{
  "horizontal_flip": true,
  "beta1": 0.95,
  "max_precond_dim": 1536,
  "epochs": 6.2
}
Rows from block 26 of the encoder, named by matrix and row number. Rows with one number belong to one channel. Each number is 128 + 24 x the weight over its row's rms, rounded and kept within 0 to 255. All counts start at 0. Numbers have three digits each. After the name is the row's rms in percent of the matrix's.
# conv1: bottleneck pointwise conv (encoder.blocks.29.conv1.weight, 160x368x1x1, standardized in use), inputs 123-245
# conv2: growth 3x3 conv (encoder.blocks.29.conv2.weight, 40x160x3x3, standardized in use, transposed), outputs 14-27, a 3x3 kernel for each
conv1.78 105:096143125167161145133128102119111146150108125130098134097087183115130143152138151107137087146131107124137149116133119182175135094126128097150127105161119165122137154125130113116177120113115163174158099144130082155113097089122111104102119117111131103137169115095139133182120136151126153089145179129153113154131133098122122082106174143136112125144083131118141162100116111
conv2.78 101:136116151127117134123123141139142134127158114114135127133115176073092083158153121126151139112132172111125110130126118146124131115113127134162117077149157101151104165121129090120063152157137124134087095104144147128088151129155145188135130110112131134134131135135131132135137153105136123114135111180128098128108152082140169146134140135129144140141139135080090124173153119122155156
conv1.79 094:111115101134102096094129131156163135098124119122133113142111162106109144117122114133114081116147133162119092175105132099162136153077085131156095101129145112086074133124126143182117154128141154124149128132149143127182130145164159133154147152154091080141126108132118108147125135071094105128097121123127133141127129133132121108125145132153108124104145164134127116139093157
conv2.79 094:120171123103077107154122114140095143136104155157105104127102084171154118106119157127115105134102155113118130090134154136147151130132142111122132128129135156119138120122154104109128113135158121094152176160108137119090138123104117122123124117140129127127128127129127129131131098135143172112141092149166130152118088096145138104139165130084124126141202147106175113151107122138120157
conv1.80 101:114149135117111105111133132143134153147147133081142089164105135132129123111124116092119112114097142102114119127115138174118143120120181135101116127131120104132121100137128141103107153129145127145138075080133136172099146158149110103143130117106106114129150130139114160149144130092148110100093088103093072120097122110099136145125143130107137089126163156109112098139112132
conv2.80 133:123131121160132148117124124115117159113181130123168083115093098151176125066141148148125117126053116126097170140122128152112111145093131152127151089105092169075111140094121133122117178113151124141135132116112135118103138119125112164128106154105124125127129126126132128125074176114116052129167148145141138130125160136081141119153095146100112078129101138106163163114085120151112140
conv1.81 084:124160141100131125146134127136156127098154077130114122138085103133118138146138107202141135132152104114137139065132124136100131129125134141113088091148139111091138106128156137189131133124135109088123091101117091136143126133108134137130120119074183108144137142084076120104132144179126108147111121094091092148164085126100097148146121054142155115142130129101143127116148120
conv2.81 116:135125140163099157146116181119154142111138132101144133127148121096080145115147076106149093139103135097140148130139113105122126150111147138149140126123118126124073133123110105099174149146117134156106136054112143071142126109088136133133110154133128130127129129122126122120132124163065068110105153132092133112141062154138120157116138093102134189133163099124178188150065119133152105
conv1.82 125:146107204155130135097083124057128125115149149110127116115123166126157141064103139131114114136157114150131135123114113147103144125180144122126132153172107106113160132140150053113142129102112143081127144118141146107132134100109089099129072125147097185111151074130140131148146116141151113156145137100094121134108101156122127071132165106130134110074103107178089131135118106
conv2.82 088:186106133124110116136145169114109120170128114070091128115180123140147139064143134108109164115144137118141117113125125130091182162135134141149116103079138102142215092154138095120163134117160168078134125131130125075150124121115095119130137156114130132128134134132133131129133138129113106121136108131139159148112070135143100086076184163122116128144132089111155127128149108145108122
conv1.83 112:195116094127111108093096137125136162128113144108128080133146117110131135128168126143098128108115127147130134119096115165119093106117072067134127145129105149123106098121121154098103135159118142140176143130103137134140117110103096128106101113126087158149113107125181123129167156166137169140114123118180141134137124138089117139126138103114115147116135087136135140176145116
conv2.83 097:148139113133155138127119126117162094133118110148105122127115121184102099115116152115137127138132165158131125134107117137137142139135151142152126113093101137127149140128136112138081116083115130117168133177097118112096131110131180126135145102087125125129126132126126125126123149123116108123125120115120096157114169136128135072152192159126099113118144123116097115126135109107146178
conv1.84 075:121118091118098093162128140118172083126130089128106115121135144134102130109115132135133098115095138117147130135133142124075132158146117170075083107118124095141120105124089136160112189093127124160124149102131136151149120150138172133106123121098133083094146086106178157123101084166148085123119127185152143134139113135177154139127159096150149116146153140134118151097140114
conv2.84 086:131118107120128118111163116106090160129141061136158172133092132134144121100152143129169115110101143181107157098119154103112128182130157129101145135108107075162151152084187165028152128092125144155095098102113123108115101162115111117130117141138132116112129125119131122120123084104135135140147083118134138144124089133162116109107105080143117136150094134165139114108108135128135143
conv1.85 089:116137113134110127118122119120109109042120136126134110094079123108123129123129154149129109127143158094073147146089149126112103153101149121132072142112101097148097186109129143141128169104160108131138113124170143126152098124151109094124114166175129139159150126148121179079138138159122152129165126121131126080139146130099117132124126097143125108144115140114092110099132116
conv2.85 097:133092133127185099130107121127119136123141142138107119050117150136113158110134075101107163123108137145100071128113122148133115154100131115122112083140094140104088151091071159125151166135161125146117090110122080142082131148112146086121147137126125133134129132135135133130132131151106034150109142104093151111113098145115158137141118129132147148158106116115119132104092113101151138
conv1.86 112:148112097088105135091112122121106125114123132109156150091154122106148107154124094156093138114148117135154139131094135121141130102096112134134147135132103133143124126164134125177106081108117134165130130159142117100114152154071157150120138148092092151109138128178112150203137116128091165119145136142153092137137127122175175121126158131139104196123156078135141116140084094
conv2.86 108:178111092150111115135130110161123115134150138103134151149136113150086133111174141124139145136169087147092142125117159144088105143117172131101155116113089131137128107141106163079092131138121181091119132097099145103132127127108106130152117108108126131131130130128128129125134120117129115150110139117120145129099160115130095127120085125143116111131107150126126156122086148122147117
conv1.87 088:066134160122123098135128151120080102114164148143096171106131129136092131121143091167137100087118110181106100111142138126126123135127157119132110141099079077122130098139134145147110124140104119145137112147153142167191143118125112129153112148159136151162150151085132127131128159094149137171150120115155137128134124123087120118139128118125132173114104156130096134118142125
conv2.87 107:117138140131098145147159179110127087156131122134149120107070144088172099126118178133165116145149159139157105136117123105141144154140132124142103103111111165151101185120105144062124162137128121127112127080160109134120152113129144111102143144145125127123123127120123122118108126114136146109093117151157119132113104093086107139112108144128110119121134140151148093048105079119125164
conv1.88 102:071108119053142126124124140112088086133181098135131087147195115125117124102155131169120135092161148143125121118156130162167147174133094128096166142115165100181161127146140141127119104118143157107130131128138143146124095182122120120138113122136114129116138120153107186121091125151121152151136130101148129161132100132099119136109133168146140161168123115149117151102132120
conv2.88 104:110131100180101079127116110103119142138156148170107088106091137143158163157135152113134161125170144131161129153135139115091130153136097110125180097106119141108103171101144134094096154076124098119124085110101138133185150146127148082162138135144119127131125128129126126126118123145122128127155111144107106126091107152097141137142154121112122112108108145104070106145113101153130140
conv1.89 078:087113101130092105119113088122142106107124083107088140119113140144147145080137144151095139127096108113082117138102110128117110113133141143099130130172140125102110139125116132189122121107129158150109177145100152084126126147103112148150147154148122125110094122125126156122168111108166120120115127119109176185119137156161123126129115096116118143158147117131142101145165160
conv2.89 087:119137128145141123060148119136111120108166147125099127119098097103141147112089147119147126136151067149177124126099114118113128138128122139106100083115106105134094147133109164108165132090153108136131122108085128142153137126143154012136128169131121119117119127115131129117100114141091109142113164119099126161132085129102148132161098153128079098096102145155138128143023128146114103
conv1.90 103:110140111109135106105111111107121150124150153147178135111142189136112106131114121176121135068097154105156099146115128126125078158116132138167141123180119129174122131146115128161114153133175111156102152111150164143102139112150159118079154162119102124132140148197119188145119174147109147161147170133137124135104139117164157112133134194148143114105156163108131154091092146
conv2.90 126:107138105109133090100145116135135130110149160135165074114139105115142135173172067131109099136123104093113066129138086094148112095116088127137139138142091126141108167158150102125137092183163135126119150149120139116174115121120106112142133148134131129141129130131138128124126159099141116202133148153114115149117107136123135165142138172145140129099123143106099143140139125171171088
conv1.91 099:095126114133123124159107153130141104135102115119120151138095137118130128140132114127107114141146139134126136128133128132152120104139106110129132097156132139127165153120139125179144154141127161115101102114115153127146128111125139133118129162169158141121149154105062144078123094110085154086111127089113123107115081109160148131135119099171178121116092099122099124139144178
conv2.91 100:095137145090108135142134114099128122134142087104144168124133126079118117145117153166102108180123154131146150081155120144079111083125104134114092108105148094152126071144109110119133117139144095088094147098140140115158125141100112151121137144110133130127131136137132136141149099128126136097137108150121137147168125135102165153135134148085087116112128117143164123120110127125156092
conv1.92 107:140124123090133108157147155127144143105150120152143131117121099115111112111137116117155090120131112103128132163144134170154111148115125142085126142146070110157115127140135127138119120146103095127125089142148188112132157167132114204112137127093103126129116173089113141101093069100144118148125151096121102108142120108097117133132130167114130083108163139165141109155100114
conv2.92 122:129118136140087112126137153151084150111170132136115164141152117149121142162113137149159123128121117131167169156110145114141124122129154081094133142143116121211126125111155132089131125124151182112103105146136109070115153134124105088127135174137122124124125125128130127128084113084134115158119133105109124124148130126124104172157122132136152092129076163106104163123145134138140155
conv1.93 132:144105089116141091133112147125146100121151126133119157123127080087108112124121100114116111130148166131151099085184064156165123114138131095055140123152154102149140142166131166165123106116083135172110118132151156110105131109111128134119129136078130096143116123109117155116154124149101146112137140113127158137181120149143116140145096098128124154122132139110125132093125116
conv2.93 095:104179102146134128113123130172115120071124130131159140139120113114141079134109175109169125142106113116155136107145140139122098093113128126136177111119113108136112144137104163105148162110114175120107121136100144112134105149144128100151115110116121126123127136124130132126122109182088043161105148131140123126082153076136154114105148080139157110135108136172171138102083159118163129
conv1.94 121:179187109114106191174132114130156159101167115126108174165147110099147120111114084145125132150146126119135141085126087165132122118082126136114127129125149107146138122126119142134119062122163124111126121124147122082127180150150126136110133129151141146114147141084093134111169087126146108121122128126154146128157131111097155154107150124097111188123134110134147109114105095
conv2.94 104:147114117100128151117061133135121149126134093110135138128102131137143143114086093102159113125086114185139110115123121131125166128138122102128119071139102138136171172101139144108114116115113115115157086098146133077129131117128153100134130156144127130128129131127126129128101124107109082118105152147125143130131106117142148124142126128134097089153140094139121143076093106091128123
conv1.95 073:092098116123142114120152123134154130114124096124116145111121102131128112126116111124097100134128113097116132117098140141124178126105127146105139115145104106132127140132129141114097126113139182154144154149109133143164138158116126171156151120153147133121143149093120122099175131136155129137132110117127169154111143128140155161111113106121151098112129109125111122134157127
conv2.95 081:071139126142167153140106132121123102125121118152138141132125129116161118155126099161131129109131100157155153134139140114124151128107169118084104127103106126125171112132112178083106160095132167116150146141087109111057113133148152120142129121099119118119118126127117117120141118142113106101148161119124126142134100156148117110070154129168135157140131123115149141077112137111103137
conv1.96 106:110157132141140099118175147112128136134143107109134117134093124123104099097142110090138154126140135132124084107070096161124112157141128144184135120116124115143117122101101125163123133097163138132163131099112125129144113078078136174105133106133148167132118098123104110096100067143149164105112145118138105113144092107134095128108137166099129093113128109126129109068140120
conv2.96 101:101124126131156162104170137130154129130141143098117109127152139108114149107190168134101112100137104138132122124121121136092100170110131164088143113114126154128138078120133095094121102140149099134143132113101132159152138111153105097127120150146120124127124128130128131134109125106142053160090174109089147129124099152118166131138078133122105165126089146153110118132113098105198145
conv1.97 101:079135123096119094160130137124104158140143124152129096129131165114116138151110119179107088124143182138148076131120086129099183135134111138163103098149141077130136120158118136127123138127153126091116103111084150096111159122120142120151138109140130114133146127100115155167134130161113145122113134118117131142115131116105129169141127142166162139111130161133096100146132158
conv2.97 100:170131138119110151149129153129132149105154130096138109124206120192052172148157085117116148083161112097106123125101121153156097132128176161097116074148117074132126107150076147140094106130105107134134133107092140114134120135152147121122130108142132133124136134129137132128154119086104113147131138153128116108132084138123130155127123140143064116160124134151169102114144164121134108
conv1.98 124:109138122125108084094120154125115122068137149109095098106116134110127133109130127142120152126111169111125134125138117156117110156088099162074118144171127115110135152158078098149060112163059113134154150101102140136108122132138108137116124121147150090147159096099139112115119133121136129124149112117098107127153112142152115136131102119143146154125149114125119138081133143
conv2.98 093:113129143107152117113088124098152133147121088119124125106150157104081095129124197136107177125085130143116127128118152118066107099167142109094167125109116117116133123156134110140127139181141167114126110146110121067120122133092127064102121145149135131124137134127136134129107099149149065127120113121141123157093035134153134112124133152171133131109086132136114130100085160138141141
conv1.99 118:120107107164126139164129120130122113147182106091161125125160109113113128136135173125095132140157129111177109134116113151137120167126095119117137120137159123104143104142203137113142171110165174086142168149153136179173167178080168156136104176133115153160113089102140161139129079141128148129132122126085083145158111125141124087174096113128137128153105118124192160102132145
conv2.99 106:171110104076131114159123136114140126126125158136116082109103143101107147147167101114119147143142137145140119130132141154170176150120118131101117128133068105153165110129104119133146106155088117099165096084145160102114094102092106079133141113113125131133127130131128126126093120142113150152115165139109143112109113143147126107141104117150109146122164125123159155106109129124126112
conv1.100 120:108147114143112158130115160189079093128128154131136145101149116137157122131125108121080111133107110157142115125164173111094120156155161117131134124113116112116115127120147078121111068143105128156132114135105139144170176124161097126164117117136125104128097108106111142115094131128078088114145135111139160135115127122118124121121123180126140107176150113104118141131081136
conv2.100 100:115160125118188106143089131155152099072101123153118155187058125118152130161144118130148129112106164143152143144128100117148125132116124103170130113109156132124164158119126179102142120133119156145160108172114089120106127126148124148115121153120125125124130124123128127124114173112058164127107147118135174104100143146118115120125111129148088134094091144108146137111077131157150151
conv1.101 100:083066156141126113129131136149126089113146077098099119137116106150092138135125139140128153132170092125137130112123112133121071098150083160110132120112128156185122151105141125134146136142133111159107141178179059072111127074150114152156136115125089107112138134088125154123117124130175152154099136118100108096133139142157147104115142120122121117100137091142108123156079099
conv2.101 077:147114126180143154140137137105125129161147129136130100099155174144090104114115108124170142144098122100098158161154225175166085141144142176140147123142131116146130132104142098130125131091129127092164157128123139122139128120127122090099156142129133130132133131134134134132123157156129167113149121101138119137154134143133160112138163157128070108161179177137098165132106158117137106
conv1.102 080:117149127108107105112131147109109118155110138139099105145155121139130112127122113124116124150141144127148145133106115132146091129165115125147112121125110150154122136107138097140114085101102165119098118100119101148121109114144092137117091137171132108143131153128111152115088178130111098119141148128145134150137157101100111084108086134086133125128087105138144116135129116
conv2.102 103:122111150141090120134149089088111150139140161157115097139140150134119122124106155132113118147095106097121128125155150152104145128103118106116148148179130189113124088128162060091185140121133159132131136111126137121185117136121128091158122173170130132134124120122122119119137128098166042155143139150145128129108144117137158139146126158147121134097142158125113104117100140153112132
conv1.103 116:139120133145134102120138139114071095166104111145142112177132084048115107185163145151115149144143099139142164148109111134158118154139123103154143159130143131110136138146128119110119118096110122163126139140116108121128108140122144097156134124106099135155131113160118130072141131151178130113104145118138100111140161139090182091147121140131119156118137073142114053160140097
conv2.103 086:130131143149119144102120129154108112155145107126105113100139109152176145143145154099102097151125142134114129106109152125140133110119085158138114125126140110151172138146117126101107176116124111127156140190119129107143148116143115133128123088119123123128126126127129125127122094110128109164169152127182143071164158090156161135105133137151079116153147158148107075082112165099164067
conv1.104 081:158145142112127138113126148131115142133115138112089117167132141119135102106130127071124153116131155129144135105145088135106095132124151145109096108106122124194127115151146133112145083134143160107165147114129152103182135139147149091132139153132115127166098074131124143101100118184118123132116137146102136127133143102142087143104094168122134151095142093134152095131113155
conv2.104 103:114117161129141163146154085089144145101143119128114127111148159170090174147110102129124128106134114121110131136129144120121134134112118133123180127109108127076129121161091092113165165174113136168167084131145156123078106157139148143152105146117129135129126126127122121122110116148107181122130090114146129090131105133146097123130164115142136160151141150121076109168117110138157114
conv1.105 090:140114140138129150118140174137116130144125180117114127108125143140123147118135107091146117135127110105159136142116098130116130103118112128101120153166103121134149132134113136112120096134158137128139126117108114115177136141134123153125160129144123126132074136130111131128106119153096122149160169146107108114141124138150111086111133084138113167107137104148127121129127141
conv2.105 131:112130145128081072124156134131125134088123122120151169117137121130137138132148136156082125148165122126112140111119147158130087152130099087110184083085138136148121118141143104061107174095095092092117196099153136116153128139106155078144150085144133134133134134135134132133111101124161167145144095133119161154132124143098101124099113155171109097114112142156149120054162105090136141
conv1.106 108:133141143210153145122089131153155143108154129150137101153103139140128129115136154085079091132099142150109150110137119128162081090133151108105133192143118112139120110121094143152151150120146114098135132115126113141128126131115151122141141093118111127130146098092139144121123097185122131132156105130080073121072080117133141124118155136093160101121127147146117145128114108
conv2.106 101:099143118145156125142129126141107120154117138115128147084128137151120107126100137114147126127144144149112167093123080131120144141097169137086135185114155139143104123132153193130071166152117177117122201106131127078115129121147140117149147144136132130126134130127134132131110151124106123136103122152126177109124111136127112181053143138128090115183077181210132126089148153106105117
conv1.107 121:130111148117085079134103118117122141118116122108103139120122126134165113116134166179107089132128180166125140138121096138128125128122133155139153155146130140119184137098121151169102160121092150081105134132137125075113124108148121130123127130108163137153143128163123134111084155128141152115167142146172107125130116112116151129146135136129129102127124137129098097126094128
conv2.107 086:161135120105156137155169123147139104171159150103121093083152163165150119114105140132139131134117122138129135142177152150144117113154135179136129121147085149128124142080119139164148127105115129131102161126156150125148119113164116118128122152165132128127126127128125127127139103120103149120098184158068094123134110118119154123161129119070168129130149177098132152108154157139115136
conv1.108 105:084174115167114062156133137113144133159153149130143125134134126135167163124144132117115146146128136191123072127131114138157129129197122085090167118120117138133124121118143138113115122140112124112108130119104163160142145134101132130113132188143091156111146141168130128120122164151149137152130137150108119142114141117090164106156131151095098139121099124101140118125106084
conv2.108 108:176118130124092088169108120109100152141116123140129144123094081144089158161156157138074113110155128162100147104099123153088116123153148092115148108168094122163124099117132136111120128153188145112139160116080146129148115137161118123147090121129130131135129128130129131132104171118127154105094114126144148121116132105125136138144129095120101136171119115104196128094136149103134106
conv1.109 068:152161100163168129131109126094146153144132153152106141143150129111160112118116108153125099177172131117135124152108142125134121118142113107101109122126112100116060067127120119138144094121095095124134104102110130133136113096147128103147098119105107099076148126117177142135112124118156110125161141151152172114148132154078149127130095162121129130151158147120168110090152157
conv2.109 077:163127153145091134110109172138113158110126089116121121087135147156162122116098123117131120129093124099112157166137106133126122112146157062109171135175161112121096090136111170167110117140116180133166117155140160119111126161086152070135129157180124113112117108114116110113139145127122159138081167079142125147098113142150156112157133157138157112135138129106116091098145153112148113
conv1.110 086:137135135131084117143127120129150141126143144118156144096168125143157149130134120124140124109108091119131144137148146122127123148125115130152123081116121086145125143123139132087079115143156119095103092120152146121110121160093105101143142086173128138135134133135123128113136178101081098146131162103146097092089159110145137115094112113118129158107088134129169117134115124
conv2.110 101:166171182112120127147108147110089156140169117117190129130144138142075105151141118141112114145114140122117114128098091111109167150168120138170170089091109079104127138161117138148119145169162159120140152137163130097133131142138135119148119132101132130130129127126129125127110087118142098132143147106148162140137113153131135106185152111156075113141126136130187169119060164108122083
conv1.111 099:156152122150128132104112146132105166141128143179154130176124129105136110115110082126145143073096113108122128064108080142123126147156129145130113159112139155114162140152132138140130183154138123114142140131150140105133125154157158122105106176106135131144109119169084130126167102077137129135125157167119144138123168067101128158108129126109126110133140148159084165098114137
conv2.111 088:106111199158106132123159096101100118134138128083137148140172089098142093126109164130187124142120128102178125161122141095142110093134076108193150155121150116108132093141107117131093117137128100121150087151096148108117106126113116102135084119118125124126124123125127128127139110107132145122105094180134149158118125144159170146150131116114103094152115135158142158136074128137101120
conv1.112 090:104143133196108082098131146133131129190104137142108175168157153146149140122145123096137104136128134130140111144109120158141099120185132138094114163136115165118125109131135141141091132127126080112151157112095156106099122149127104125156139135122145095133111121140103134123099102118178124134094110131079127113137178141135116125163129155116102120106159150117131103109122136
conv2.112 109:135122119169121164149094135129126108128151142153151132159134141150122135138183157118121111117134120145155154094150143164149146120110151125159158145121128135153113155119121191179133143086121146107118086105128189135130112115160158082130131146135133133129135132132132131132123120110114107123147125118154144143107095121171119108159141107117134159146094115109105169084130134121069127
conv1.113 109:121120118157153139140118172114134098172135123113131151171132118112125091120109089122104114161124160134175118144131130133145147166163158118106130128150134128148108111124117099121113058119117122092108106130120142120172115142147146090105133173105100072087134125152098158111113152116130138076127113113110182114139159144116123105120132134121120124128128091144115118087115146
conv2.113 101:130135138120158132099134151128104182122139145120161097169108117094208163156135074121130104160101185117125124136134103118136093131121182142133113125125128127151132111145157095071146146143120159101140126129098120132133126122142139097133141141168123115115126114115129123121124136168129198144142095105159112127144187176132131162149131121133103171128163115138121130109137104091127114
conv1.114 107:107127150165109131108136130092137123082130138126126122138116127150132099135107128113129110107124127117114150118161141101134085141125117098153102085166153153117127128106156122164127103127163145141125147102079157103114110149089117119140148139129133144168119115126149091076115160093131161169115149114046147115123161157172100114141137148165131121165100151159127117089113090
conv2.114 095:125170162133125144130107133109137110127144143157110119103140103117080181145134073108131137122127096147149139115128100117174110157100134117140140128152090156152142100136125113134149111112093096151176103066154102132100153143139115124114118155135129126128123123125127126123119127149085152099136115118140110146135103090156109101136157125131150154130164175180106112159187087144086096
conv1.115 101:162136114092137120110105107119081108151116138146101101094128104120152114121129120143127140155139106120165111139142093130128093125088129169144152109153144104130095139146094100137101072147116153112204151117177179139127160196112102155124127121131125198103143149099110138142145101105135185109104082116084126102124087125120144120135137149101132104151149132099103140141172107
conv2.115 097:134125130150113116124092110148120114133131167135136142135106130125090151106140106125138159122085169149103137108150099105086115134147150154155168097072122140146163104150135082090059150121125131098143090181128149146182120132106098124148108122133125127131126125131129131129137133114068162108117112143111130137121102117120172100118131175193084087121116142111119108108141122126075132
conv1.116 102:153149162138095138079078151216168116125124163100160164149138122116137184090074164135128130154096129115155133130151152123108089140121114186123110080122107146109067141113139155134084084116080130105138100125140132138137154125110107127125104144125129146125122119112130147123101119105114118145113144129119127116147159120107089159157135151102126097113104077110158105136126139
conv2.116 088:135176188126135119090148106113133148087133120111137141108162094147062161116152158108141132114144121107079152131096148139164109193076104111130169094156137118102157138169120146098141136149167131129158100089132163134113104131123102117105147118147127125127126124127129129133111076163115171093115132084125105124150152116120104089132151133134107171148082140128100087089170138130124111
conv1.117 114:128187125138078129085080114109084110158116126141134110153125164122144158122189167142124132128151132163143106106105145114139095135175123161119172151109146186147159151121125053139118114114114121148125140154113134113128116157170174126081136127094171140168124132099156147138158046126145157129143167161142132147140126132130123153093091125152144131143112147133113107131126145
conv2.117 095:150136113090147095101142145124141120128147126120114144164094143114097130132137137127096157115196127130108106170160165134093084073136088128127137160150132078150132141135091147122149143161123112155155142127143115151148138137112138110138142111115123127131126129137131136137132119116138156136171140149140113096112103105111157129181129149078153114118126120109120083113097150128139121
conv1.118 089:124145129148158098145107102116145081138114154148155148152136112137142114149115140141148147154126152129151103101117129126172133138114097132138142134118115122140094076112155123147105105135130146146077128113127127115176122067108138188088096122112107133070108154163133114154124137111154114109105142143153181111141179138114133104129088147134160130124147158114148099142145122
conv2.118 090:163135123147107131132085127092120125095140116135136107121139100137126158111118162094063082107137141119124136141106123140115146129169120110166154140140142083125144166158114212136076116099119154080165173144132150134109137170124138084165094161117120121119122114113126121116094146113085181129099089135147102129082152136108118100165120133157154132131102139109112136108127090161190109
conv1.119 111:139093173203117120136172143107152105133159112123133138086128137096120118147102096143123173121132126122126135128096135124151088109163114095107144111138132135129093169149115132162125140091086118066141147141105104125142108076114121139131136142136098124153156136120111110105077140135166156097165123177120091134134129133158103134120092154123111119119108151115143154127145131
conv2.119 107:130143140098125155130140128129076128168129116129134106175135151119125123165132134095150154102130144110143125129123131158126143102180138091111149172081112131101167126136131145089139076164105176130125167170147174122134136133132136136110118161118132130128128132132134135134125135125093147161110136177133132113112135111115163127155112146113205108145159160121099133125142102130095116
conv1.120 077:117120120106102105129118102123160134111150137114154106142141139110116143171133129130149072123099111180133130105112147178154114108108122136139157112104125115100133136112117131166116109154152128127113145126126122166211144096148121163107142117133129185136129137129191112150182112087115121131141118151146119107134142175105153121155154116108118141102138142112106123118151148
conv2.120 097:163115128122093115128139122137087143113129103119170126135131146175146095108118119108131115144180135149130117129118159123130144120195099146128150100170082129115095121082190165105086146069147127177101177108132137119113135097118141127122140154105130127129129126128131131129119130120147163164116103137117135106132115116124140140164150077134181093143105128138123139090150114120164123
conv1.121 116:122124095146129125133064159170135144130146125092127116104164107077163133139146130112099112063143128099132121092141128128112146129147125117123099145119138170117124096116129087117150133096110094103088116096123157150118073113073165142114090124096117115145147163161126130173140085148159131129127097136124111185132136136140122145139118099116125120109092147107108124157116136
conv2.121 099:131114087159128126116132143132114097098177160161097142127170105127104165092183143151118126088138121128088114154103114184132142143134100115132174133175134134117161127125149100050130125116128140132126135139091153151139135139158114162124137116094125124128125127130131130130144120085141143136102140125178110120155151113100111154142131096075133126120139141167130154156207147096129153
conv1.122 078:124165143098163100143115133136124159089136138144139121067153163129139119127113135101114127134173083140111136120153143126143105130127132105192115121135126149150124119127135097148125119145108140138144108116131124101164129144133179091129120114095166156132107133123137137123113123113108141159131115122176157145155126119153129150160127127143129083105091164163155132113118102
conv2.122 085:115129125122100169111105147104174120155116168113145130124155111167151114109150111140150110130126140121116094104160125100143179122134104160101122134178122099127151112132163134112123124095151127155114083122101156149143126121127120154131116156142125125129115109122110109120107139150120103104132095161146113118133142115132117151123121067135165186145138091147093161101140167096154141
conv1.123 083:119093134139092154114142154112165155122095178134137136109087095136123128152146107157155116126124157158109152163130095143132095184092136154125128166118126131133103193135097130118106112167107081149120118086131071138095171111174111160086130133140122125102113179144114111125112083104126068106115116113149157109163169114142107131140159161102155102100119146106116181111150105
conv2.123 097:137127119096150138129148146118138103103079136145143132134075100141111149106125154103082151118081137138150132104095145123122109145121135164086157153103095135128128159104139142115104121125175166139110106129144099131160109107134128096133164112139126127128129129130130129128119100158136113131145118160114150119146123156137131117157196144110123122153154083127141167166099100154115138
conv1.124 094:146125138101141128119138131111122129138122118138134157094176085137099135148124134109119131125151125131175135155169118100169141144170134125144121131108120125133112155136073108105090092119133150108120129094128098083104122146147165091178093146112121129148150112107172109100115081157132140147118136087115148118150115142172102130149143176113122093103110109122115117125135090
conv2.124 112:153110160127125165141128126127119152138109099125121106164092168113053185131130141100140150138146168141122142109149159146171131102133140088148161179068115197117105117168128141098136150131109156087143137163149135109177104107126128160156127126156130128132134130133133133135141048120088192133121147167107105157142086129128088082126105113101163100141156106140151126117139116123142132
conv1.125 088:158166130144115105122144109134113126107142144123141104141088117142119155119129135131148113091088139147125132123104101168122130140144138133128156158069076114105129129140155127129158128127141110095176042115154134097107155124110143139103112117131110142134158167100086141160141108094136113108063120149111168125142143105130093138128116168164088098167111163129105140094166162
conv2.125 077:133146101107102118149118179127146113145153130150156111102132120159157147109151116145110145099138115124156138104110181110078157163070136138121163144116123133091163143128105130111130142118114117166161127101188176083140168120144114096133136117144131131131132132132131133132165103142080095174138157167127159125111116122145105105166135102151123144102173131166107185120147207080154118
conv1.126 086:145146116153105119125120138133151129094114104101115174092151090131122141115148172113142136101103104148118126131124139134138110138133099142142130144121083087139158096137120138139089089127156140090117135122128142152128122170110115105124195191155124134143084119201120097128121104130105129137129155088040188113165112107134137091145119175114097129105139117119115095119105121
conv2.126 104:110130134127160122113133106127121129122125119145148112089117136052110172148140083136134130109127116150124104086109095154144101106123134077139151098112124195095118087123112147058098128177164115067126107124067067135199139129134104156131166141135127126128131130131132134130118130141103167138138112089160128102128135099133140137145132147164134114127132145108135160086141139177079112
conv1.127 098:137148124152121134090149139150172162121166110128117135098152099123097107140143125132105092108098183143121150140149106141114113163149147160128103125154102073125117149153103158146107126170123121100121114111112105121132095111121140108125121140113113166042125142152129132141076096134124135163154119138145167148158115088134120132104107148144147085148147157093148143098156160
conv2.127 092:146126110097120145112170118142092148119077172114119127140131120111150156115112150098083144139163087160121110148138120168145136127136128148126186125172098167120111145098123139149084137102159154166143145120095133152145143169117144123142129153158131124130133129131138135136147153145158109118107125128128144122116121202116138103125121108134152050119154155100140125093113150155166113
conv1.128 062:104124093144128133110110098107123150119144114116154137097150114109098104124108110173089093147138111140110163128084131121135130179131139121118126126130113137113093113099123108144143120117141140169112155129127142116111105157133139128157123119121169116086157125140211067142144084108171133091143116141129183150131161132120141139174120129141167169147108134112150100149137119
conv2.128 082:145128123150116107129170132135164115121112133111116110089095153144165113126112131130085120084125148126134184143096121124111155166133105112144142120194106179086149132119145150099124120104131109111125115165138119126135168148160151105148118161102117114115117115117115117119130125128125121132111140109129142136144089125098114125128146094139151095111138146163156092158178114123134093
conv1.129 116:146168155116100137099077111108077109142127104112110131108157145146153148170141142152086103171166096144149151131120096147165115118131092150077161117103104142107118151103127133139153126054084107166141121179148117099084094154147112112110153118106122094159118111102156125109144077170134115133131132137095136138127140130108154135096103117126126131164128097128144198109095131
conv2.129 102:145128125130139126133145126091116108111159143118112131164106111125164134131112104108122146110142112148096093098158146129108116138093128125146147127109188084093122151106136149113115142135121132116117094177142165091115131131123153121132162137136127126130125127130131128133138124120068179073105126133137126103105080107137139125118149120139114121119140096125098156116207134148128127
conv1.130 103:136145094137122162113151123111114114099133121171150101100145126132150141160115170110104136113114128161091065133114099119138111109112091083146113144121140152132135102149123111106129174157086167096112101123132149100146166112111209147103130156122142118145147145151139090134112093098066140128115142147126172049140110097147175142153150162150123137083135104114137159163080141
conv2.130 088:113099159135164135114116139120136122145126142122131143140120147116146169119096142155155107129168109068082157115155088144130102116157135141098152121123141092144085117094161144186175098151140133142131093180102153098114107150131121118152133106095127119114129122121124123124096154126124141148110091129107141164098154137116136135135135109123118124156128122150172150190142142102130128
conv1.131 081:144159127119168122154103179118068119139120121105130112126121121122096128164132145105127145176103110115135130110096117088158118136119109107118138146155150128140135098115163111151117153129100140168138138100136099112092138159103131110133178125141122129152142115128095127099139119083121133150143146160120134126107109119151129126157110131124095127154128124127162083095098107
conv2.131 089:109109145127157112131108138114122103164112101104182133133115140120178119164103116114156184115129068100160104092159144100111115135151135102151131113154159085215106087165130088139141112104124185107092129160142103122179099140134141154156145144131123119118110110118110111118118135144144109093131112127151097133131081088162103124105126104141155151129151131127134134170083207142122103